Weights of a small masked image model.
Model: 12.1M parameters, patch size [2, 2], depths [2, 5, 5], widths [96, 192, 384].
Training: muon at rate 0.02, 19900 steps.
Data: trained on photos with spoken descriptions (Open Images, Localized Narratives), 203450 training examples.
Rows from block 2 of a small masked image model, named by matrix and row number. Rows with one number belong to one neuron. Each number is 128 + 24 x the weight over its row's rms, rounded and kept within 0 to 255. All counts start at 0.
After each neuron's rows are labels from the 100 images, of 14976, where the neuron reaches its highest value: "strongest on" is what is common among them. Only what is clearly more common there than usual is listed. The data: photos with spoken descriptions (Open Images, Localized Narratives). In brackets: how many of the 100.
# fc1: MLP up (model.blocks.2.mlp.fc1.weight, 768x192), inputs 0-95
# fc2: MLP down (model.blocks.2.mlp.fc2.weight, 192x768, transposed), outputs 0-95

fc1.513 [129 137 132 136 147 170 141  94 152 111 147 147 137 142 128 149 142 100 169 124 121 166  94 160 123 113 186  89 131 107 119 169 150 123 159  98 143 126 169 159 111  91 161 134 102 141 121  99 139 115 139 140 120 178  88 141 131 116 108 117 143 143 118  79 109 199 140 118 107 125 120 137  93  96  73 170 135 149  94 181 133 118 113 150 161 113 131 104 169 149 110 140 153 123 106 103]
fc2.513 [107 148 129 115 124 100 155 173 127 106 176 182  87 140 151 145 102 146 130 122  74 137 117 133 114 132 116 129 149  72 114 151  93 154 109 126 119 154 158 122 152  94 155  72 131 112 132 126 102 119 115 101 156 135 159 155  68 132 105 127 100 154 147 119 115 135 141 141  90 158 152 165 104 110 114 139 141 133 127 125  98 126 129 156 105 134 124 120 140 146 137 136 108 154 161 139]
strongest on: text has "wall" (41)

fc1.596 [134 114 157 146 145 168 129 148 173  98 119 118 114 156 166 128 121 121 140 145 170 117 145 104 154  73  99 123  84  87 172 138  88 141 114 109 120 136  84 145 139 123 168 131 145 146 111 150 138  85 123 137 155 149  77 106 135 178 132 123 117 127 143 144 118 158 121 143 112 106 102  72 144 141 139  99 135  94 103 119 161 141 113 124 123 187  98 125 132 115 101 106 171 139 120 118]
fc2.596 [103  91 132 147 108 132 101 170 106  93 126 120 130 144 127  88  80 137 134 136 129 144 189 110 148 103  76 125 124 106 179 114  84 152 156 130 162 143 169 117 126 122 149 117 143 161 110 149 132 111 101 120  97 120 126 142 136 166 157 118  96 124 126 148 133 148 117 172 118 138 155 120 136 119 120 100 139  81 126 118 137 127 132 140 159 138  83 117 137 124 114 120 170 164 130 122]
strongest on: text has "sky" (67)

fc1.452 [131 132 106 122 113 158 108  93 138 111 118 117 173 140 163 112 143 162 142 104 164 161 101 186 144 141 133 160 128 113 127 108 112 175 114 101 115 123 133  94  69 112 116 109 172 104 114 135 122 117 127 168 119  99 165 136 129 146 131 124 120 125  49 132 128  78 131 100 157 131  85 152 144 125 131 126 133 151 134 150 163 114 158 146 147  99 132 125 100 123 140 139 142 138 114 117]
fc2.452 [128 106  96 127  81 127 159 114 135 108 176 102 146 152 146 101 132 156 135 129 152 171 192 118 124 117 105 178 128 126  97 129 147 188 141  93 109 129  84  83 113 103 140  97 177 136 117 144 131 138  68 128 151 157 162 146 129 140 133 165 112 156  63 151 151  84 117 123 124 122 156 114 111 139 148  88 136 108 128 100 170 128 140 103 126 132 147 144 149 154 141 170 113 122  98 122]
strongest on: text has "sky" (55)

fc1.182 [ 99 164 108 138  99 141 125 149 114 104 130 149 173 122 100 116 127 153  98 127  96 106 117  80 116 151 153 114 137 139 174 103 129  89 126 100 135 179 130  80 134 124 123 127 125 154 109 158 101 111 124 155 138 144  89 146 154 110 125 140 126 115 105 148 117 149  90 118 143 154 125 131 204 134 108 125 171 135 113  98 163  69 137 174 131 168 111 133 132 141 127 134 136  99 133 111]
fc2.182 [151 129 146 126 120 110 144  92 175  86 130 136 140 109 114 106 121  84 183 135 165 116 155 149 131 148 143 140 127 111  84 112 156 116 132 112 113 112 114 125 119 145 168 158 122 125 141 129  90 107 125 140 131 156 103 105 114 125 125 143 117 124  73 100 134  97 132  96 132 104 136 115 135  98 152 115 146 177  94  65 135 124 128 105 158 167 177 162  92 114 145 155 142  91 111 142]
strongest on: text has "sky" (59)

fc1.678 [135 114 120 179  97 109 175 100  87 140 125 122 101 130 132 173 138 104 114 137 138 144 138 129 189 147 128 100 130  76 185 137 117 108 158  41 127 146 149 127 143  88 136 126 167  96 117 112 152 105 140 110 111 159 112 116  98 148 113 134 170 136 100 144 114 119 114 132 132 138 118 125 155 128 101  88 135 168 127 158 139  98 152 118 136 117 130 118 130  96 148 175 104 113 115 137]
fc2.678 [116 119  93 156  99 131 144 133 137 111 140 140 101 110  98 111 125 125 142 104 119 123 136 155 158 128 137  74 150  90 127 141 158  85 141 137  92 137 147 120 104 119 140  97 132 129  79 143 131 137 108 150 126 134 139 118 133 158 162 164 137 128 127 134  95 124 157  98 161 137 116  89  86 149 142 146 129 144  90 163 160 166 152  80 150 109 133  84  72 103 140 135 127 112 152 139]
strongest on: text has "sky" (52)

fc1.171 [135  96 133 159 163 148  80 120 102 118 103 144 126 161 157 123 105 100 135 152 152 136 166 102 174 109 135 124 140 128 117 110 125 124  98  81 118 136 106 132  97 137 137 147 130  95 152 145 119 177 131 178  84 143 127 124 109 111  89 146 137  84 155 134 127 172 123 106 107 114 168 125 131 177 123 147 160 100 148 115 104 155 109 122 142 117 111 113 147 123 113  84 120 136 118 121]
fc2.171 [ 92 152 137 138 132 168 157 116 149 144 148 126 128 163 152 143 124 121  99 166 160 101 167 103 154 120 124  78 152 132 132 143 132 113 102 123 119 147 102 135 137 132 130 151 120 134 156 164 126 116 116 154  75 122 137 117 140 139 120 138 135 127 178 126 174 157 142 129  88 132 157 161 104 122 130 136 136 131 144  89 105 114  92 148 132 138 135 105 153  86 111 120 132 102  97 123]
strongest on: text has "wall" (44)

fc1.244 [101 183 137 111 100 189 148 107 100 144 131  91 116 130 104 106 137 113 145 103 125 126  84 171 141 115 121 135 131 110 141 120  94 156 136 109 157 118 150  94 144  69 125  69 137 131 141 127 136 112  93 125 172 114 118 110 122 157  99 119 121 166  97  96  96 106 114 141 139 122 112 136 127 154 134 158 195 152 109 112 170 107 172 159 149 127 138  78 123 146 139 138 148 128 115 110]
fc2.244 [155 127 121 151 135 137 157 141 146 155 136 106 161 126 140 121 115 135 134  83 149 134 114 122  81 123  85 134 116  96 115 111 124 159 109  77 119 110 109 129 123 157 120  80  80 102 145 165 123 115 154  84 183 146 108 161  97  91 163 142 113 140 136 126  70  65 120 105 139 112 162 138 118 122 135 126 137 138 138 144 134 131 178 110 143 141 123 141 102 128 131 137 172 118 121 143]
strongest on: text has "sky" (57)

fc1.52 [135 108 129 110 105 107 145 100 121 143 150 144 114 123 109  86 134 172 127 140 155  97 119 123 157  65 118 105 132 113  98  98 123 143  82 133 146 106 137 117  87 162 111  94 124 123 146 171 110  92  80 142 113 136 163 118 119 167 102 152 102 158 103 141 124 115 158 157 125 122 103 144 168 181 179 117 122 148 122 147 124 155 112 182 142 154 143 157 143 121 140 128 150 168 123 144]
fc2.52 [153 136 146 115 117 171 156  91 145 159 157 121 141 125 135 127  99 169 156 121 183 102 131 135 145  99 117 146  97  98 117 105 135 112 149  95 153 136 112 141  69 152 108  87 103 158 128 105 138 153  94 110 129 137 146 142 128 108 122 128 126  99 144 116 127 129 100 146 133 157  92 148 126 139 143 137 129 157 121 106 138 132  83 175 122 132 118 136 146 155 131 148 181 100 151 151]
strongest on: text has "sky" (67)

fc1.468 [149 165  92 116  76 107 145 134  99 124 171  96 112 111 160 137 185 140  95 179 140 138 104 108 100 156 126 125 143 139  86 153 143 158  83 146 162 138 138  95  94 103 137  92 131 153 136 125 131 128 116 117 116 102 106 148 137 140 138 100 153 144 175 105 149 124 110 137 146 126 140 134 112  95 105 192 103  93 120 126 135 116 122  65 101  88 150 128 148 127 138 123 167 130 145 140]
fc2.468 [167 155 179 136 118  69 114  93  74 142 132 154 144 117 120 136 105 159 133 128 145 177 139  98 104 129 124 142 125 132 108 130 130 142 101  96 142 149  92 135 126 125 100 119 124 129 142 155 176 105 122  99 116  90 114 142 166 134 142 125 145 176 155 153 141 160 179 112 130 164 199 147  96 129  80  98 103 116 118 123 125 145 122 103 139 152 170 111 146  76 167 126 164 101 162 133]
strongest on: text has "sky" (59); text has "water" (27)

fc1.426 [107 135 107 162 143 107 151 108 121  70 104  98 103 127 109 131  93 146  90 113 145  61 121 150 145 148 113 146 137 125 211 135 116  87 150 139 115 131 131 159  56 137 149  76 101  98  81 142 140 111 128 159 148 162  78 150 129 127 122 117 164 127 130 113 105 110 123 132 113 121 118  94 157 114 144 132 107 120 106 170 134  91 135 111 118 129 125 120 147 175 130 130 170 144 124 124]
fc2.426 [144 115 141 128  96 147 152 112 122 107 116  85 119 136 129 131 124 135 160 130 128  79 144 123 148 143 153 115 110 115 174 118 143 113 137 145 157 138 124 135 128 172 156 105 135 102 129 156 158 127  80 174 132 158 112 155 156 184 159 113 154 132 105 169 119 128 125 132 121  74 136 155 140 100 133 109 141 122  99 111 105  80 128 115 131 109 134 161 120 146 181 170 140 122 105  66]
strongest on: text has "sky" (62)

fc1.364 [147 155 156 129 124 158 131 147 130  81 110  95 145 107 140 126 156 133 131 145 135 138 162 154 153 113 116 149 109 150 118 121 110 149 137 129 147  99 129 107  97 110 129 101 147 148  93 162 111 101  91 103 120 162 117  73 112 134 138 136  97  80 108 154 125  87 117  84  95 142 130 150  98 135 124 124 125 105 145 159 138 159 122 173 104 151 146 151 133 144 154 186 174 162 113 115]
fc2.364 [151 130  75 144 127 155 128 143 119 143 145  83 138  82 163 148 138 129 100  90 164 110 195 101 135 114 134  99 139 150  89 148 123 154 172 146 144  87 121 118 117 126  91 114 131 167 137 155 106  97 111 129 114  86 105 111 126 113 156 140 128 145 112 140 120 142 101 130 113 154 114 104 112 138 108 139 115  86 166 118 128 118 130 141 135 113 143 122  95 171  86 152 158 148 126 100]
strongest on: text has "sky" (51)

fc1.183 [115 142 114 151 150 112 144  83 131 137 146 100 128  90 144 148 115 102 148 102 178 116 132 124 141 171 125 158 163 182 134 145 143 122 137 109 118  92 118 120 133  98 158 146 143 121 133 145 122 125 144 100  88 126 101 144 176 133 157  95 115 113 132 167 145 167 114 115 127 184 103 172 133 127 154 133 129 131 126 103 103 158 171 105 147 160 100 144 160 156 128 111 125 152  97 129]
fc2.183 [155 127  80 118 140 164 102 118  76 136 105 159  84 120 126 116 121 117 131 129 163  79 154 118 106 140 142  75 121 124 166 135 106 139  96 112 103 124 114  98 109 136 188 142 165 137 135 160 111 143 121  86 165 130 128 130 150  98 145  94 138 123 111 136 128 119 121 139 102 138 133 178 129 130 193 151 121 171 117 154  85 157 132 139 121 123 125 124 125 135 118 114  75  73 128 154]
strongest on: text has "wall" (40)

fc1.463 [127  93 156 102 121 128 134 125 132 128 173 100 160  95 128 142 140 110 105 143 151 141 134 150 148 136 153 127 108 129  94 111 167 143 127 129 129 123  96 119  96 151 138  81 152 138 134 138 158 101 146 132 132 137 124 138 117 110 142 141 113 125 145 158 125 118 148 150 153  97 152  87 114 123 138 115 133  85 121 126  87 133 157 101  75 126 147 112 112  86 121 134 146 119 137 111]
fc2.463 [147  98 178 144 159 149 130 134 117 122 160 100 140 144 140 133 132 158 131 148 142 153 124  88 120 121 100  83 109 205 106 116 127 127 107 104  93 141 126 144  95 124 105 103 120 133  94 109 165 125 135 101 141  96  98  98 157  93 113 111 100 122 143 141 101 139 129 184 139 127 148 118 134 148 181 118 139 101 129 148 102  86 101 115  90 128 105 149 153 125  95 123 185 153 121  98]
strongest on: text has "sky" (50)

fc1.577 [128 116 143 101 105  85 157 105  87 132 145 138 148  86 149 144 123 147 165 126 124  75 155 142 146 145  92 122 118  88 137 120 135 126 112 146 168 111 129 159 133 135 171 136 111 126 125 119 114 111 148 116 106 128 149 138 134 134 113 133  93 107 139 155 100 105 113 163 130 101 129 159 125 119 120 105 129 117  58 109 185 124 141 143 152 138  98  98 109  99 119 143 109 109 123 121]
fc2.577 [142 149 140 142 115 106 139 135 127 132 114 154 122 103 110 125  98 105 170 118 156 118 154 175 165 164  94  90 139 121 161 104 157 125 138 141 135 122 133 144 122 116 139 116 138 168  89 121 149 153 141 125 127  72 145 137 117 151 116 149  81 121 106 161 117 162 129 138 116 140 154 133 145 112 125 149 109 106 149 127 172 142 149 128 152 139 111 114 154 126 136  67 160 136 131 118]
strongest on: text has "wall" (45)

fc1.435 [193 172  92 115  89 119 152 160 153  99 166 102 165 179 144 171 119 100 112 135 159 152 128 134 127 115 124 126 108  93 156 164 188 124 148 104 116  85 157  98 102 146 115  95 121 128 107 141 141  88  99 150 120 165 142 133  95 131 111 113 148 144 172 123 162 114 150 134 115 134 112 142  94 113 150 126 100 108 150 148 141 173 139 141 134  89 123 150 150 109 164 136 154 109 119 122]
fc2.435 [149 143 127 142 150 105 127 115 152 154 133 125 134 164  95 126 127  93 172 173 171 120  68 120  96  79  95 137 102 115 145 150 160 158 109 103 137 118 166 102 113 168 110  73 145 104 139 101 135 126 124 143 116 151 160 109 153  89 167 111 142 182 109  83  85 179 104 118 153 162 139 128  88 157 148 132 143 137 167 138 150 150 122 102 144 155 153 136 114 136 105 131 124  99 152 109]
strongest on: text has "sky" (54); text has "water" (27)