From a checkpoint of a small masked image model.
Model: 32-pixel images, patch size [2, 2].
Training: muon at rate 0.02, 19900 steps, batches of 128.
Data: trained on photos with spoken descriptions (Open Images, Localized Narratives), 203450 training examples, 12.5 epochs.
Rows from block 3 of a small masked image model, named by matrix and row number. Rows with one number belong to one neuron. Each number is 500 + 40 x the weight over its row's rms, rounded and kept within 0 to 999. All counts start at 0. Numbers have three digits each. After the name is the row's rms in percent of the matrix's.
After each neuron's rows are labels from the 100 images, of 14976, where the neuron reaches its highest value: "patch colour" is the nearest of a few named colours to the mean colour under the peak; "top examples" is what is common among them. Only what is clearly more common there than usual is listed. The data: photos with spoken descriptions (Open Images, Localized Narratives). In brackets: how many of the 100.
# fc1: MLP up (model.blocks.3.mlp.fc1.weight, 768x192), inputs 64-127
# fc2: MLP down (model.blocks.3.mlp.fc2.weight, 192x768, transposed), outputs 64-127

fc1.413 095:531509477500478571537500438500461472493484471457531544556527474502464488446457503409460483485589508537496457455401562453577527528486458520562507518528509599445541424542527425515484469474531468
fc2.413 097:514478520507531527472484553490484510456426585476469503557454459441448389490500524542508424482451548530508519457518518494508523490488450491480542477561485521545506455513501515553481551441488424
patch colour: blue (46)
top examples: text has "sky" (58)

fc1.527 105:500510495538463508493461435504534507543550488543487503489487518436484541460535518522509529503537465494490494420416514571527522413555475455516462444478448538467497527445490564526509492470596537
fc2.527 110:435495541528465512435502459497534504549476443516440435471503541475524465571537512486496532478589436496462533487529445513479522506479465464514511442475439465508499485531520484504533479522537539
patch colour: black (90)
top examples: text has "man" (30)

fc1.707 127:460486590470460501550502454525539440485509525527585518542505528474445473510481565533524424494538498473485514492484527530466488615462536567499562506429489514425545507447515457544530482456536442
fc2.707 121:545474497451482537485492430460587373508417528573536525478507466537407489502479524582494480511546475516510480484447514502394492485483491526462499488530483513432534502514592469526593481524459502
patch colour: white (79)
top examples: text has "sky" (50)

fc1.66 126:473431479490532524519499516498442488488435424521546545463475472419598540516518450456572454495514586437536541522514447540518510541478499501615472453469604472577496476560499571511524550528537520
fc2.66 131:489496439526532583498495517536540503551420498458504461457568508548609537464502509518504532454580527435467460495483471534538495515485532457463461486431565533509528489532530508446505500504445522
patch colour: white (36)
top examples: text has "sky" (65)

fc1.512 108:526543377478440470565462510571494539548455498502505512490466477557444513555507445454529558467572516578458589439511485548436467542517565493423450532482573571536454524458480515497509463515503498
fc2.512 095:545483422532541471599520436531518455535566491480492490508492558425449494463431500508483500520527531469504522454484512494435479499511490473539556561560550504517447502502553427421542518537504510
patch colour: pink (45)
top examples: text has "sky" (51)

fc1.224 082:476523462506482517465495461505575523494495553486480505453498503487478479487564579511570492500464590543470462452472508461453502574542545524512552485508513496483547491502574416527514495499483488
fc2.224 088:482531502459490483559462518484534457525481501518538522465550531471554535514453469453503507472516516542486499468506457434460497516448500547551479469531511490484504444482529488570581455495491502
patch colour: white (42); cyan (34)
top examples: text has "sky" (62); text has "plants" (30)

fc1.652 107:531483511475525533538487455433380512516437411516528546536504468446535476478455567479586491472533529519468499442462482509535486500505481480474553543473577507502509446534499518519534484553492455
fc2.652 104:510546504498516526492487488520507482463478526483466580545456514523532489497436543545518494480500513513499421506564497508604440467471520434502519534548451534464465492518518531589489566439564464
patch colour: black (95)
top examples: text has "dark" (34)

fc1.76 125:494480461459474537466501524590480540539457430491499486518505552432530475450508477579541537487484519501461480503516505474512447488516493545523533504513543522508527499561517419530560443477489475
fc2.76 118:524523510565542488565433480508470538450626549553456517496527515529572488446479546551474408497483512509523457493532539495561494479497453514461480518550487494523497521432476497438395480459555524
patch colour: blue (35)
top examples: text has "sky" (55)

fc1.199 103:495453416519517500478443589530487529474516518547535475474514503493436494479468466492437452548485518451529495529516509492530449603481478488476406480556531434515457471504514509555535521546547536
fc2.199 101:534493562541490582492407436507552431424540506472441526521463583472443422496427481550491469510471495477475487473569575530499488507517495416509517526478480526486521467550531480521458471500513570
patch colour: pink (45)
top examples: text has "wall" (41)

fc1.359 104:506508449455577454434532538456439450500493459492539530421520430511468491521487487490514564481547504497512572504446529482561480543457473525467534477485526500456486522486537467501474533475570516
fc2.359 104:454516488516470462528548439515529524544514533495474490558455476558567509554530532521550524452493482518569505508491593476594428491470490514478489495505457422544490460516519523479467581470577504
patch colour: blue (33)
top examples: text has "sky" (70)

fc1.299 129:547475456549477524442522516514463441509491511567503572519495480419510539471429484527513482457468488495501571501417539426533480602507494583474521512510459454506478442473480498502523536478546510
fc2.299 134:550457470497448522500515455437550456509477536497461505512445504558571537471449509475515468453457490532521492550497473469496526551485482434535478575517553480435406451533435547538514547406465506
patch colour: white (99)
top examples: text has "white" (31)

fc1.329 073:556512470450485490469458506584468502516483520515522480492556578485542512496503518526535531493525481520521550518481525470483527463497400534520501451513495550478471465457403446467482433528517503
fc2.329 072:458447533499510508472499521520486458579549400513542499491499480496445462465475513539443477493450509501490517528424452548531568559470529501547541518464579567516554460558485548519566541498501560
patch colour: white (81)
top examples: text has "white" (29)

fc1.335 122:461484500576475485504453436571468519459456499472554518489479499416453537527532521433551434557494564541503514479523502522445413461568544481546535485459514486518538559551510475493528483458518529
fc2.335 120:475570490496461490399485517473475483564500545496565491457467439526515529482520468446435493554536535540562529538479504495507513443557540480423535419460540501504493495448492550529615502554553513
patch colour: cyan (47)
top examples: text has "sky" (83); text has "trees" (64); text has "plants" (29); text has "water" (26)